{"crop_scale_min": 1, "cutout": 0.4, "mlp_ratio": 2, "fused_qkv": false, "qk_norm": true, "inner_norm": false, "init": "trunc_normal_002", "optimizer": "muon", "max_steps": 7700}
Rows from block 10, named by matrix and row number. Rows with one number belong to one attention dimension. Each number is 50 + 15 x the weight over its row's rms, rounded and kept within 0 to 99. All counts start at 0. After the name is the row's rms in percent of the matrix's.
# q: attention query (model.blocks.10.attn.q.weight, 160x160), inputs 0-79
# k: attention key (model.blocks.10.attn.k.weight, 160x160), inputs 0-79
q.76 115:53 65 61 60 38 36 58 34 71 83 72 33 58 69 45 68 49 64 70 46 43 55 59 53 58 53 50 63 48 44 67 50 67 55 53 31 40 53 88 61 36 47 55 44 77 49 37 37 56 65 63 69 54 64 52 31 59 56 67 65 47 49 35 49 64 56 40 38 44 56 40 40 38 50 69 52 40 48 18 77
k.76 110:69 82 44 52 44 36 54 37 52 62 24 49 61 48 49 53 23 52 37 48 56 93 39 56 71 26 43 24 47 64 35 45 34 42 39 61 40 31 53 51 56 45 55 42 41 60 63 61 15 48 50 31 37 46 56 21 57 66 18 46 68 69 57 49 54 44 69 59 57 53 65 39 30 37 59 54 73 65 73 23
q.77 103:27 43 64 40 46 41 32 33 71 45 72 78 21 61 23 86 61 46 71 39 47 48 37 54 32 64 57 33 63 59 32 70 48 20 33 52 61 41 46 72 74 48 52 58 46 49 62 54 46 56 39 48 69 64 49 53 61 53 42 40 35 57 48 58 25 35 43 50 90 52 28 32 49 44 35 54 42 72 54 62
k.77 101:28 64 80 46 56 45 53 55 57 88 63 45 60 52 40 48 82 65 47 69 34 34 24 26 27 22 29 55 80 57 36 47 26 43 51 45 43 60 66 30 59 48 34 52 50 62 37 79 44 44 38 50 50 53 53 41 52 51 72 45 20 71 61 42 25 42 40 26 51 53 40 34 41 41 50 49 44 77 59 58
q.78 087:57 33 63 23 38 46 36 43 53 92 29 78 62 61 64 61 75 52 44 37 45 47 48 64 31 42 41 71 63 46 58 38 58 47 56 65 56 73 59 63 52 68 58 21 49 46 62 58 59 17 73 54 51 61 58 42 86 66 50 54 50 34 64 33 28 41 52 45 46 61 47 23 31 27 25 25 70 53 73 48
k.78 101:59 48 47 52 54 53 37 48 71 58 48 31 43 71 63 86 59 40 51 43 61 36 53 53 46 43 54 61 71 66 43 62 60 71 63 56 29 77 60 51 41 50 51 53 46 53 34 41 62 41 73 63 63 69 40 51 49 73 44 39 77 45 42 55 54 47 64 55 54 41 48 30 32 53 47 50 47 20 71 48
q.79 100:39 56 54 44 65 52 45 98 38 33 52 56 59 52 57 51 66 58 63 50 22 19 46 69 65 26 60 58 57 63 36 22 34 53 60 47 31 68 32 49 46 74 18 38 35 45 67 46 55 36 61 41 28 52 39 84 54 33 58 61 51 40 37 54 47 69 48 62 43 49 35 50 51 66 59 19 44 29 16 50
k.79 107:55 21 64 74 48 68 46 39 57 53 33 37 53 81 43 70 39 60 46 41 33 34 28 82 53 76 32 67 41 37 56 54 46 34 63 32 58 66 68 97 51 57 29 64 66 20 73 51 58 78 67 63 43 69 61 60 41 42 45 44 45 62 47 64 26 30 41 66 47 35 58 54 42 66 49 62 43 32 40 42
q.80 091:32 43 43 47 74 79 49 31 58 38 57 39 77 40 19 39 35 32 59 60 77 69 50 21 30 57 61 46 90 51 74 49 63 57 50 31 36 44 79 56 56 42 60 31 63 60 31 39 82 41 61 66 48 49 44 60 32 53 58 51 44 60 54 57 50 35 29 29 44 19 69 37 38 51 44 54 57 50 51 55
k.80 092:28 64 43 20 29 64 43 68 36 29 48 51 53 75 74 48 50 75 50 48 51 29 72 78 62 55 74 43 55 43 76 40 56 46 69 44 70 33 41 76 38 66 47 47 34 66 40 69 37 47 67 66 74 62 55 26 53 59 37 59 58 47 44 62 57 63 69 56 48 39 63 50 54 23 50 33 49 41 48 77
q.81 100:30 54 44 25 38 40 97 43 73 48 64 41 44 70 54 61 37 59 39 37 40 66 46 73 51 79 08 48 34 73 57 36 46 39 45 62 93 49 45 22 38 65 43 47 41 68 42 46 23 54 56 63 59 54 79 65 24 30 50 34 51 46 63 63 65 42 46 47 56 43 43 35 48 37 74 62 51 30 57 44
k.81 094:45 52 47 68 87 42 39 42 55 46 57 54 50 38 55 64 62 49 32 49 69 57 73 46 41 18 55 82 51 73 26 37 82 37 58 45 35 77 34 39 48 42 29 32 47 44 50 45 67 75 52 31 42 45 36 43 71 33 65 22 55 54 63 38 58 44 33 40 25 27 40 61 42 58 41 43 50 53 66 48
q.82 090:46 32 23 65 63 47 38 39 45 50 71 60 52 63 26 42 29 39 94 49 22 69 59 36 46 50 74 44 65 52 43 53 50 35 44 65 51 70 43 58 68 46 75 49 67 44 72 57 56 46 29 49 38 55 28 60 74 57 82 87 39 72 36 54 47 39 51 38 45 22 62 25 33 46 42 64 63 59 26 90
k.82 097:70 34 73 26 48 73 48 63 48 66 23 63 38 48 69 54 46 55 53 77 22 37 35 64 55 54 50 56 59 88 66 56 47 50 53 58 83 61 46 60 67 38 63 59 84 26 60 59 33 52 27 43 52 60 46 32 71 21 32 56 47 41 56 67 76 54 48 56 39 24 64 59 50 46 61 39 40 35 32 65
q.83 106:43 33 65 36 40 53 19 45 62 57 42 47 52 51 43 53 53 58 74 55 39 58 60 38 57 67 56 50 62 28 44 49 62 63 91 59 48 41 45 52 41 45 30 59 75 49 86 15 41 50 46 55 65 52 32 49 68 35 24 73 15 55 50 83 43 31 25 64 54 28 68 61 50 35 47 70 49 60 18 40
k.83 101:45 32 73 41 34 63 66 49 49 65 56 46 47 44 43 42 66 78 46 41 35 57 58 32 49 41 59 52 77 57 62 70 27 43 40 46 47 57 33 66 42 43 36 48 60 38 42 37 81 99 75 50 74 50 46 44 46 60 53 55 43 72 45 23 43 26 30 26 59 71 49 46 60 64 41 35 58 63 23 40
q.84 107:63 46 68 74 50 49 71 62 55 82 29 68 82 42 32 52 46 16 43 63 65 28 42 58 49 49 37 29 51 41 20 49 54 61 47 52 45 58 37 66 54 35 34 47 64 26 52 40 59 52 68 64 42 68 45 25 39 52 52 56 72 65 29 35 45 43 50 48 47 55 52 62 50 46 41 69 83 57 72 35
k.84 114:30 37 47 52 57 59 39 57 64 45 41 52 43 47 40 65 49 70 95 55 36 55 26 44 77 25 57 14 40 57 81 22 31 43 31 56 41 29 56 31 48 49 57 52 54 55 36 73 39 58 38 24 58 35 50 43 52 50 46 42 54 48 58 68 32 67 62 37 26 49 73 31 52 40 61 80 47 27 35 37
q.85 092:41 37 74 28 48 46 44 48 33 53 65 40 66 55 48 51 65 56 39 83 56 29 45 28 74 44 37 65 38 82 64 55 76 48 37 25 37 53 30 20 43 74 29 61 33 70 34 41 52 34 75 45 43 70 38 44 41 60 47 67 70 57 50 46 57 53 61 54 15 39 59 23 64 32 39 49 56 54 38 47
k.85 099:57 71 57 59 74 47 23 55 32 63 73 72 30 51 28 68 61 43 46 46 68 70 71 47 64 35 42 44 32 31 23 49 65 30 48 51 48 82 66 49 64 48 71 74 66 54 49 63 62 43 37 49 35 66 67 62 35 45 43 26 30 71 39 58 43 36 42 30 79 62 28 31 55 53 62 76 24 59 29 45
q.86 110:80 59 32 76 32 34 41 64 63 41 58 52 33 66 42 58 43 40 61 70 51 34 58 58 75 27 42 49 42 67 45 42 44 32 10 75 64 96 10 68 40 55 79 30 67 66 40 42 60 35 46 32 38 63 41 44 48 40 42 28 63 28 51 30 37 56 50 38 62 49 35 29 57 52 73 53 40 69 41 30
k.86 105:46 32 29 53 72 48 56 50 62 68 55 53 62 41 38 49 49 33 55 40 40 60 41 40 32 45 66 45 50 55 24 56 42 51 44 49 80 52 52 35 31 24 50 53 57 28 66 46 52 33 36 60 58 47 73 42 80 52 79 48 38 45 71 50 15 37 35 56 81 80 64 36 34 59 63 45 46 64 60 56
q.87 109:51 72 57 48 40 64 25 93 55 29 60 57 27 51 47 33 48 50 38 35 52 92 60 65 60 32 74 41 32 62 33 38 38 47 48 50 57 35 77 50 36 21 51 55 12 31 41 37 26 72 46 59 50 71 71 32 72 57 69 57 54 57 39 48 50 44 36 62 64 69 55 73 75 46 56 36 57 40 47 44
k.87 099:70 54 60 51 68 55 41 60 43 51 46 51 64 43 39 46 59 47 54 78 60 30 36 50 34 41 59 47 59 27 51 50 38 76 48 48 09 79 37 41 47 51 45 58 49 41 32 44 47 28 66 70 12 66 50 72 40 55 52 80 65 51 47 52 56 35 29 38 51 46 19 63 53 41 54 31 63 80 61 32
q.88 097:55 62 47 39 43 49 75 58 49 53 39 37 52 41 65 79 44 49 62 46 72 22 20 36 37 46 47 42 42 59 57 77 38 56 35 39 57 44 49 55 66 60 70 30 47 21 44 55 37 54 31 22 72 26 47 73 39 56 26 29 41 48 59 44 63 65 91 49 57 54 36 46 24 76 77 31 40 78 60 64
k.88 102:57 53 33 48 36 32 49 48 44 51 45 47 51 62 45 49 61 35 63 41 51 87 50 66 33 53 22 55 58 33 18 49 41 35 52 53 67 56 69 59 32 33 98 71 35 86 59 35 23 62 64 33 42 50 43 41 37 59 57 55 44 34 33 41 55 70 46 31 65 52 67 74 46 61 42 52 61 34 60 69
q.89 090:50 41 71 68 50 74 27 38 27 49 22 58 71 16 40 32 87 40 55 54 55 50 50 36 41 29 51 47 56 50 65 80 41 50 85 62 47 48 27 45 50 50 37 58 53 36 61 87 29 52 67 26 26 36 57 45 54 65 56 45 50 63 33 50 37 58 45 24 37 56 70 58 59 49 58 45 56 45 59 42
k.89 095:44 46 25 56 48 49 27 45 29 72 41 20 57 68 64 61 33 29 66 63 60 49 49 25 71 75 27 41 35 40 53 43 53 60 50 61 34 22 43 31 46 71 35 62 65 66 35 62 61 42 29 46 45 80 69 74 27 45 39 47 62 53 63 38 63 35 37 60 67 59 67 49 69 54 19 59 58 54 64 56
q.90 102:62 73 54 38 11 41 79 33 54 43 60 58 44 40 42 41 13 67 65 40 75 83 37 69 48 78 47 39 59 46 41 64 53 52 49 22 56 29 54 60 71 23 62 47 62 52 55 76 77 16 59 74 59 14 59 44 46 35 55 51 41 41 55 53 41 51 53 43 42 59 32 41 38 46 32 46 40 50 18 52
k.90 100:59 54 47 76 35 47 82 55 62 38 59 21 31 53 68 33 32 71 39 30 58 48 84 56 68 72 50 65 36 45 71 69 61 59 56 50 34 26 70 51 39 46 57 47 27 67 44 62 41 62 61 76 59 34 14 41 38 54 39 68 45 35 19 55 52 45 65 69 34 72 46 56 56 64 48 69 42 64 41 57
q.91 096:45 34 48 32 64 61 59 54 23 55 56 43 31 57 65 44 47 44 45 37 18 33 62 46 61 20 34 65 42 26 41 23 45 55 55 59 50 72 33 40 68 67 83 47 30 66 39 37 69 58 47 59 44 39 42 42 19 66 63 66 63 43 36 35 52 51 22 71 34 49 74 65 47 40 43 44 64 44 81 99
k.91 088:70 83 69 52 67 49 72 52 60 60 47 63 90 17 61 25 65 50 58 53 36 40 30 62 44 55 59 38 44 57 29 59 32 53 30 64 41 78 41 47 48 57 36 43 50 47 87 27 68 59 23 35 38 61 32 55 37 29 48 63 35 53 70 46 54 58 68 74 29 53 18 50 42 50 32 52 35 33 54 54
q.92 095:50 44 49 54 56 20 68 30 84 70 57 33 48 53 58 28 68 60 12 49 46 55 55 55 15 66 37 54 52 52 72 41 43 37 73 47 44 56 99 41 20 35 30 48 32 51 66 65 33 67 52 57 61 51 50 68 60 39 47 53 43 49 63 73 67 72 59 51 55 46 29 58 56 66 51 38 39 40 48 33
k.92 102:36 46 32 49 49 34 40 54 51 30 50 65 47 62 38 58 35 40 32 58 53 67 47 22 33 69 62 52 60 59 55 78 67 63 47 47 27 28 15 63 69 41 48 40 43 60 47 58 43 35 42 56 29 38 83 75 51 58 40 38 66 50 19 34 36 59 48 51 70 40 35 45 15 61 52 66 47 62 72 37
q.93 110:69 67 43 58 79 57 37 55 24 52 34 35 43 54 90 54 58 71 16 49 55 11 67 43 55 44 48 49 42 41 49 38 45 48 30 32 50 32 52 52 73 69 45 63 46 69 57 43 58 44 45 46 42 34 53 69 44 57 43 31 60 55 75 52 36 55 48 66 68 41 19 81 36 56 23 46 31 44 87 36
k.93 108:37 51 50 48 48 49 51 07 43 12 54 60 61 36 48 44 53 45 19 27 51 50 46 42 35 56 46 54 44 54 47 37 69 53 62 44 34 39 85 47 47 66 40 39 25 59 68 39 42 53 51 51 95 42 34 64 67 55 72 47 53 40 85 46 43 61 49 69 28 40 54 46 63 57 83 42 52 33 41 36
q.94 098:48 38 35 49 48 41 34 44 26 58 43 56 64 72 51 87 73 51 46 41 16 41 46 89 67 71 86 66 35 33 50 35 37 51 45 56 25 48 54 56 36 60 14 55 56 46 31 69 46 69 53 43 66 44 64 21 66 54 54 49 55 34 75 36 60 56 57 65 49 91 54 48 81 67 47 20 47 52 28 56
k.94 097:61 19 53 57 30 48 80 40 44 71 44 38 49 52 65 26 35 31 41 56 50 09 37 45 76 28 28 72 37 19 59 45 52 33 23 55 86 43 48 35 63 57 44 34 44 24 59 35 53 34 64 60 27 36 51 38 26 57 59 76 50 60 65 67 61 59 64 73 39 53 59 40 62 17 44 34 63 48 48 60
q.95 102:25 57 49 67 67 46 42 53 63 23 49 74 22 25 73 45 59 62 54 34 56 62 40 37 29 45 65 68 60 40 54 72 66 68 60 62 36 26 68 59 38 59 57 76 47 47 48 54 58 57 24 41 47 74 46 62 74 49 37 32 40 33 31 40 54 50 81 44 67 78 48 47 39 52 52 67 29 24 68 41
k.95 109:44 75 66 42 24 42 46 58 71 36 59 40 32 60 34 61 44 51 50 41 58 48 49 81 30 78 44 47 61 60 57 38 36 62 88 32 67 48 53 70 69 68 41 41 62 36 32 44 53 20 64 55 53 38 49 41 60 61 38 24 50 45 24 52 62 52 72 40 56 27 48 64 48 52 38 38 62 51 68 35
q.96 102:71 33 47 49 35 61 66 14 60 19 34 53 51 62 49 69 75 25 60 62 47 48 41 17 38 57 36 99 28 49 40 53 45 34 46 57 20 40 74 35 36 51 59 44 48 38 51 58 39 58 26 60 49 26 47 37 45 57 52 37 65 60 43 48 41 63 43 65 64 60 64 57 64 69 52 80 42 49 36 70
k.96 107:31 43 50 49 38 51 51 66 43 38 33 61 47 27 45 33 51 64 85 70 46 49 41 56 43 34 78 45 17 44 70 54 34 48 63 38 50 44 55 66 38 58 50 33 56 45 40 46 70 23 61 55 39 79 48 37 28 48 59 16 60 30 47 56 54 42 79 31 33 66 91 32 43 64 75 39 45 64 44 37
q.97 104:54 49 67 40 46 73 54 57 54 84 43 41 38 35 40 53 33 66 37 52 57 76 37 54 41 42 75 30 80 75 71 47 63 33 49 13 54 22 31 59 29 38 43 43 60 32 17 63 60 90 34 47 72 50 48 41 65 55 53 63 50 43 56 68 45 65 70 32 49 45 61 74 36 59 48 51 51 60 33 48
k.97 104:41 55 49 55 48 60 64 33 40 51 48 51 57 76 25 43 32 34 70 68 51 41 54 61 61 85 42 61 46 46 36 59 06 48 63 50 28 15 55 61 38 37 67 59 65 51 51 23 46 33 32 56 54 45 66 55 74 38 25 56 46 59 41 63 62 24 42 38 44 57 47 65 36 34 61 55 21 45 38 69
q.98 108:51 49 78 20 65 38 41 40 40 54 58 68 69 39 47 42 27 35 84 52 33 20 48 47 49 42 35 37 54 45 66 32 45 35 71 65 40 34 35 53 39 77 15 29 53 26 58 72 41 11 42 41 49 56 42 43 58 57 46 58 27 60 37 35 44 25 81 52 57 56 40 32 49 46 66 88 34 52 49 42
k.98 101:51 41 13 51 41 30 46 33 49 56 84 52 49 74 58 38 62 24 44 45 54 66 66 61 31 48 79 63 55 76 49 22 62 58 63 31 58 42 31 43 52 34 74 57 58 58 59 40 47 48 70 68 74 46 60 56 58 37 63 66 44 45 50 59 33 52 54 46 39 77 32 48 72 30 46 18 79 38 51 45
q.99 106:36 57 33 51 49 43 44 45 29 31 69 52 65 33 60 45 59 33 35 61 57 69 59 54 52 46 67 72 41 31 56 54 54 63 36 46 64 50 65 16 54 32 73 59 82 51 54 30 53 27 47 62 63 43 46 16 49 30 48 53 46 31 61 19 44 43 62 74 66 32 25 58 57 54 28 48 31 60 68 26
k.99 096:39 46 60 37 58 66 49 49 51 44 37 31 73 44 45 24 74 27 40 55 47 47 52 58 64 48 64 50 53 26 55 47 63 54 35 36 39 65 42 34 32 47 43 54 44 66 44 31 45 27 62 77 52 27 32 36 37 62 32 43 47 54 53 40 69 80 46 36 50 56 31 37 59 73 23 57 33 37 24 23
q.100 105:45 46 40 64 76 50 46 69 55 62 43 55 50 62 17 35 66 76 45 29 48 51 50 56 73 51 39 38 61 71 16 46 62 53 51 33 30 58 32 49 68 47 60 48 42 59 57 47 46 79 56 49 68 35 76 46 44 77 55 60 42 63 64 81 35 30 51 28 63 51 56 48 78 61 70 51 56 55 32 44
k.100 097:28 48 56 48 60 44 26 58 69 60 62 54 63 30 36 77 16 66 50 47 61 56 62 57 33 67 41 48 69 46 31 57 41 48 29 49 68 39 59 15 48 58 22 65 59 61 26 80 37 84 58 39 40 11 71 27 59 46 52 43 54 51 39 53 40 75 36 41 62 29 44 72 65 61 62 68 38 76 32 44
q.101 102:55 54 32 49 32 51 58 49 39 38 56 59 40 50 67 67 55 37 61 39 33 14 31 56 64 75 56 61 17 57 48 32 36 62 51 30 48 84 59 66 50 42 48 72 38 68 33 31 59 58 61 53 38 48 72 54 30 84 68 28 44 43 32 47 46 69 23 34 51 37 40 59 36 44 72 46 67 28 43 51
k.101 099:65 23 59 56 83 51 31 37 35 33 17 52 35 58 43 79 68 58 57 48 50 59 50 41 64 61 66 53 67 38 46 52 61 45 44 51 32 54 50 35 72 56 41 25 33 41 58 56 36 82 55 27 61 91 34 63 38 47 40 49 53 49 74 62 70 52 45 51 51 46 65 39 44 22 51 74 33 37 62 66
q.102 105:28 47 72 43 62 50 37 77 51 52 57 41 43 78 69 57 33 77 15 52 58 52 47 45 32 58 32 42 52 39 49 49 64 77 27 66 58 39 52 60 39 28 77 50 53 43 59 50 25 34 41 67 46 60 34 34 46 35 68 09 62 48 37 85 61 38 56 44 65 46 30 65 53 63 36 36 43 30 62 57
k.102 108:61 50 61 56 45 34 34 51 63 54 58 51 28 45 44 42 48 44 60 32 33 51 24 37 54 46 28 49 68 62 33 64 66 35 61 57 53 63 35 57 35 11 39 57 43 51 48 38 37 72 86 67 54 34 70 29 33 56 40 48 32 25 67 80 34 66 24 51 45 51 50 37 27 51 86 29 72 45 40 42
q.103 097:61 38 22 48 64 50 61 32 31 50 50 47 65 46 64 59 70 40 60 55 63 50 67 51 60 30 50 45 33 69 40 55 58 57 65 39 54 49 39 64 37 38 54 49 64 60 84 64 43 51 51 41 30 34 59 63 38 66 74 53 57 39 99 40 59 49 49 68 19 87 76 34 38 64 41 26 59 85 51 39
k.103 093:28 58 55 55 46 62 55 49 48 62 50 63 66 53 40 28 37 70 31 53 59 53 48 39 43 53 32 20 47 69 38 23 35 51 42 50 60 48 83 65 54 60 36 58 63 39 70 75 57 63 24 50 35 41 27 51 71 72 50 45 67 66 62 16 25 58 68 52 65 41 48 36 40 46 13 33 53 46 62 45
q.104 108:54 26 81 63 66 36 65 50 52 51 32 29 60 33 61 63 50 43 46 59 44 38 21 21 37 68 56 45 57 55 68 67 45 47 74 81 49 52 42 44 69 35 38 33 52 40 65 41 57 37 53 50 60 66 64 57 43 39 23 47 48 44 45 41 40 63 51 25 46 49 43 30 71 34 51 42 62 46 58 58
k.104 100:52 75 68 47 39 47 38 46 70 48 53 44 50 64 68 57 43 51 60 59 53 77 53 46 39 35 47 56 58 35 67 75 39 77 51 53 31 76 41 46 44 57 34 39 65 55 55 66 64 47 33 43 59 58 73 80 69 50 75 26 55 58 61 54 43 20 43 53 47 40 60 76 66 50 20 49 46 59 82 71
q.105 106:38 65 59 57 34 62 56 53 63 68 46 44 57 75 59 33 44 69 23 62 42 50 46 88 39 52 35 40 46 77 48 64 53 38 52 57 60 35 38 37 51 43 44 58 27 50 59 49 61 25 70 42 40 53 50 47 41 26 56 84 37 36 30 62 37 35 47 35 62 43 57 36 53 39 75 69 10 43 42 35
k.105 097:60 43 23 54 63 33 49 81 41 74 61 63 54 67 29 40 37 45 42 26 39 27 34 42 60 45 37 66 69 41 42 35 40 52 69 46 35 39 31 60 64 49 82 26 51 39 49 43 60 69 51 71 59 70 71 58 41 81 76 46 36 51 65 27 16 47 45 51 58 45 62 52 47 59 62 26 36 48 57 65
q.106 105:57 47 63 24 38 59 06 57 25 48 44 47 66 66 14 37 51 56 62 28 60 54 44 53 64 40 57 64 56 44 32 44 46 47 34 24 62 52 72 38 84 64 53 49 12 47 48 61 59 67 73 37 64 61 28 68 66 39 42 46 53 52 47 30 31 38 24 56 45 49 09 48 56 45 81 48 40 60 46 56
k.106 106:60 66 39 61 55 30 80 55 44 39 45 87 26 58 80 68 59 33 40 32 39 54 54 14 70 62 59 57 40 39 42 24 65 41 64 62 70 65 51 60 39 70 34 41 57 68 47 46 62 58 60 30 33 56 46 50 71 59 61 56 44 64 12 50 47 47 61 48 43 85 14 40 63 68 55 51 54 43 39 43
q.107 086:43 45 52 56 53 39 56 28 67 63 43 41 41 39 67 60 19 22 77 37 37 67 65 60 72 32 32 19 42 27 47 49 41 43 38 76 66 76 80 46 88 33 22 47 75 68 65 46 40 58 23 48 37 47 39 52 43 67 54 48 65 47 33 69 58 50 50 60 28 52 84 31 69 58 22 67 55 33 47 31
k.107 096:72 63 25 50 35 36 67 45 69 40 50 39 39 34 55 50 70 66 34 33 57 50 77 73 48 65 31 67 18 56 49 50 57 10 56 45 46 61 66 46 71 54 79 49 46 52 40 55 51 42 54 40 75 22 40 76 29 27 46 54 53 32 62 25 59 27 82 92 75 37 57 50 61 36 52 51 58 67 42 39
q.108 100:59 56 62 75 39 48 28 59 62 25 55 67 25 51 50 22 33 39 46 61 79 57 79 35 59 34 57 73 56 30 52 66 53 47 25 57 64 56 26 62 34 64 57 41 46 55 34 39 71 37 49 44 56 47 84 77 71 43 15 33 68 51 65 33 62 55 26 74 39 48 75 40 10 54 27 48 61 41 75 52
k.108 102:53 64 47 34 48 65 57 46 48 28 49 31 51 44 68 59 67 52 35 63 46 31 34 76 44 62 55 35 40 59 58 58 47 44 22 44 41 24 60 38 45 65 39 52 51 51 66 44 47 34 32 30 66 49 17 41 58 42 53 77 68 46 33 45 71 47 73 64 54 41 51 60 57 60 57 51 80 35 49 41
q.109 101:47 63 29 63 46 33 47 54 62 52 53 48 36 36 58 47 76 74 44 54 61 57 69 60 45 65 79 62 42 26 68 40 72 43 45 62 36 50 46 56 38 77 43 71 49 64 49 63 45 71 75 39 66 72 38 55 48 35 15 54 40 48 43 50 48 41 67 51 21 35 60 57 57 19 32 33 64 52 12 80
k.109 099:34 26 57 53 53 53 53 65 50 65 76 24 51 44 58 71 49 47 53 48 65 45 27 40 49 31 34 40 51 26 46 62 76 61 60 54 46 22 61 42 71 66 68 82 08 42 23 50 49 44 21 39 62 51 67 65 22 53 33 45 66 71 42 50 53 64 22 47 50 24 39 62 57 61 30 65 59 55 71 54
q.110 088:31 49 29 63 38 64 46 65 49 44 59 70 31 69 25 53 68 35 54 50 74 27 56 61 35 44 47 44 69 45 49 51 27 43 75 43 70 52 73 68 65 46 66 39 60 75 42 63 47 58 28 64 49 49 12 40 52 52 74 71 57 73 57 42 72 56 60 53 61 57 66 75 25 33 50 13 85 65 60 69
k.110 094:81 50 74 33 73 77 36 40 36 44 46 55 55 22 59 53 52 59 56 68 50 55 48 41 61 22 44 56 20 73 78 60 49 79 14 71 58 68 70 65 63 51 38 62 57 45 46 62 34 41 35 51 33 64 35 41 66 58 41 39 47 51 10 47 59 44 56 40 43 73 38 54 38 32 39 72 42 76 42 50
q.111 108:69 71 32 39 53 46 89 45 62 57 60 44 59 25 51 58 41 66 60 44 17 70 45 45 44 59 46 27 65 55 48 49 34 77 60 53 30 59 46 53 29 84 51 64 46 36 29 28 53 48 64 57 16 51 55 75 61 42 62 55 49 67 51 53 85 84 42 55 57 57 33 59 49 56 44 49 55 39 82 42
k.111 103:46 47 64 60 22 64 62 43 46 65 29 41 66 58 42 35 33 66 42 53 52 43 83 60 35 33 58 34 81 64 65 58 59 51 56 61 85 75 18 62 38 34 55 47 43 31 74 53 55 36 64 53 06 54 40 43 52 28 53 92 32 53 81 65 62 57 23 64 48 30 66 44 23 52 57 66 52 33 69 62
q.112 097:66 71 46 40 44 33 33 57 44 21 60 56 55 55 62 37 26 62 65 43 55 39 35 34 38 50 36 56 58 46 58 63 38 49 60 64 62 55 38 66 58 63 82 38 37 36 18 51 56 41 44 68 50 35 41 63 51 67 29 52 33 66 38 50 72 72 68 43 47 33 67 77 38 28 36 32 47 44 43 22
k.112 096:52 61 38 40 67 28 25 48 76 56 32 38 51 66 73 71 42 30 39 60 40 42 48 51 69 26 57 72 71 83 67 53 45 64 38 72 49 53 67 40 62 67 60 71 50 62 46 31 39 50 74 57 36 50 46 72 58 31 52 61 64 46 47 62 43 55 56 50 41 25 53 57 77 46 49 54 38 36 53 40
q.113 100:68 55 65 34 49 07 68 53 38 36 23 43 53 58 56 44 50 41 25 63 31 67 51 48 54 44 36 24 66 32 49 15 78 39 44 48 73 61 66 40 54 34 65 54 36 71 31 48 40 68 34 34 61 57 21 40 31 63 67 45 35 63 63 67 63 41 48 58 66 53 63 41 36 30 48 71 38 31 55 66
k.113 100:74 45 60 79 47 51 36 28 77 18 51 53 32 24 67 34 47 45 72 22 58 32 46 47 31 71 84 44 68 69 56 59 59 29 39 29 54 57 66 64 26 54 46 40 36 67 62 63 41 35 60 79 43 32 41 51 34 64 35 46 65 61 27 36 55 69 57 14 52 34 32 71 38 41 49 50 38 52 71 76
q.114 102:45 65 48 42 50 54 42 74 67 57 46 19 54 72 42 72 85 34 46 41 49 46 64 60 64 56 35 32 48 68 35 31 53 33 48 62 28 69 42 46 54 57 22 24 53 46 48 62 31 34 54 43 36 61 53 39 76 54 58 42 53 42 46 50 47 15 37 57 67 34 37 36 48 40 51 55 67 54 40 37
k.114 096:55 33 75 82 42 62 45 72 58 23 42 58 51 24 23 28 40 53 64 42 82 36 50 59 61 59 22 51 41 39 46 52 50 30 66 63 49 53 61 65 72 39 48 61 60 39 46 61 53 69 60 26 66 16 60 53 37 21 43 62 43 64 54 83 45 64 29 44 54 44 39 61 35 32 32 37 69 60 55 58
q.115 098:50 46 26 67 38 32 50 44 84 51 32 40 37 39 46 35 40 57 65 61 41 39 49 58 39 71 62 50 43 91 66 65 47 41 51 67 45 36 41 48 43 49 45 55 42 32 80 45 46 79 65 58 42 40 57 42 70 22 60 35 40 44 32 59 33 40 51 82 55 55 56 46 58 31 58 51 53 69 62 68
k.115 088:57 39 53 31 24 49 87 32 24 34 40 23 55 56 40 52 61 56 62 75 46 40 36 54 55 39 55 42 42 63 34 42 43 54 43 55 68 47 47 59 86 71 63 47 53 44 28 62 41 61 38 52 50 78 78 49 60 70 56 27 44 37 69 70 73 40 45 44 34 51 42 37 48 69 30 45 00 50 35 74
q.116 085:43 68 38 52 50 45 46 53 31 37 84 26 61 46 42 60 38 44 61 45 51 27 50 44 62 43 42 20 45 70 54 20 20 37 49 32 42 50 53 56 41 41 44 51 42 82 65 39 26 45 49 62 78 29 50 83 52 26 54 71 56 44 38 41 25 60 36 53 57 46 35 48 40 65 34 31 83 54 50 49
k.116 089:43 45 52 60 53 37 59 63 46 56 29 76 49 40 69 67 78 54 50 35 32 43 47 64 34 54 35 43 59 19 56 41 15 46 52 39 73 32 25 37 39 43 39 25 58 64 58 43 62 53 38 56 52 56 46 61 47 58 55 60 60 38 50 47 44 68 30 56 66 33 86 81 78 49 83 29 57 72 75 50
q.117 101:55 50 77 82 48 46 45 62 39 82 75 62 43 51 49 40 37 72 58 35 41 39 75 47 79 50 53 84 41 22 64 46 51 34 45 55 58 46 44 52 47 42 68 67 47 50 82 32 68 65 45 23 62 53 19 27 48 47 66 47 41 57 63 59 54 30 47 28 49 44 62 33 60 81 64 68 55 49 58 51
k.117 098:53 45 29 45 48 87 67 32 52 53 76 37 60 42 45 51 78 49 46 37 56 71 44 48 43 67 29 49 52 44 36 58 52 52 44 27 51 41 52 59 44 53 69 70 75 34 75 53 46 42 63 59 54 35 46 58 25 46 71 37 76 47 45 38 43 49 75 20 58 48 25 35 67 26 27 33 50 35 13 38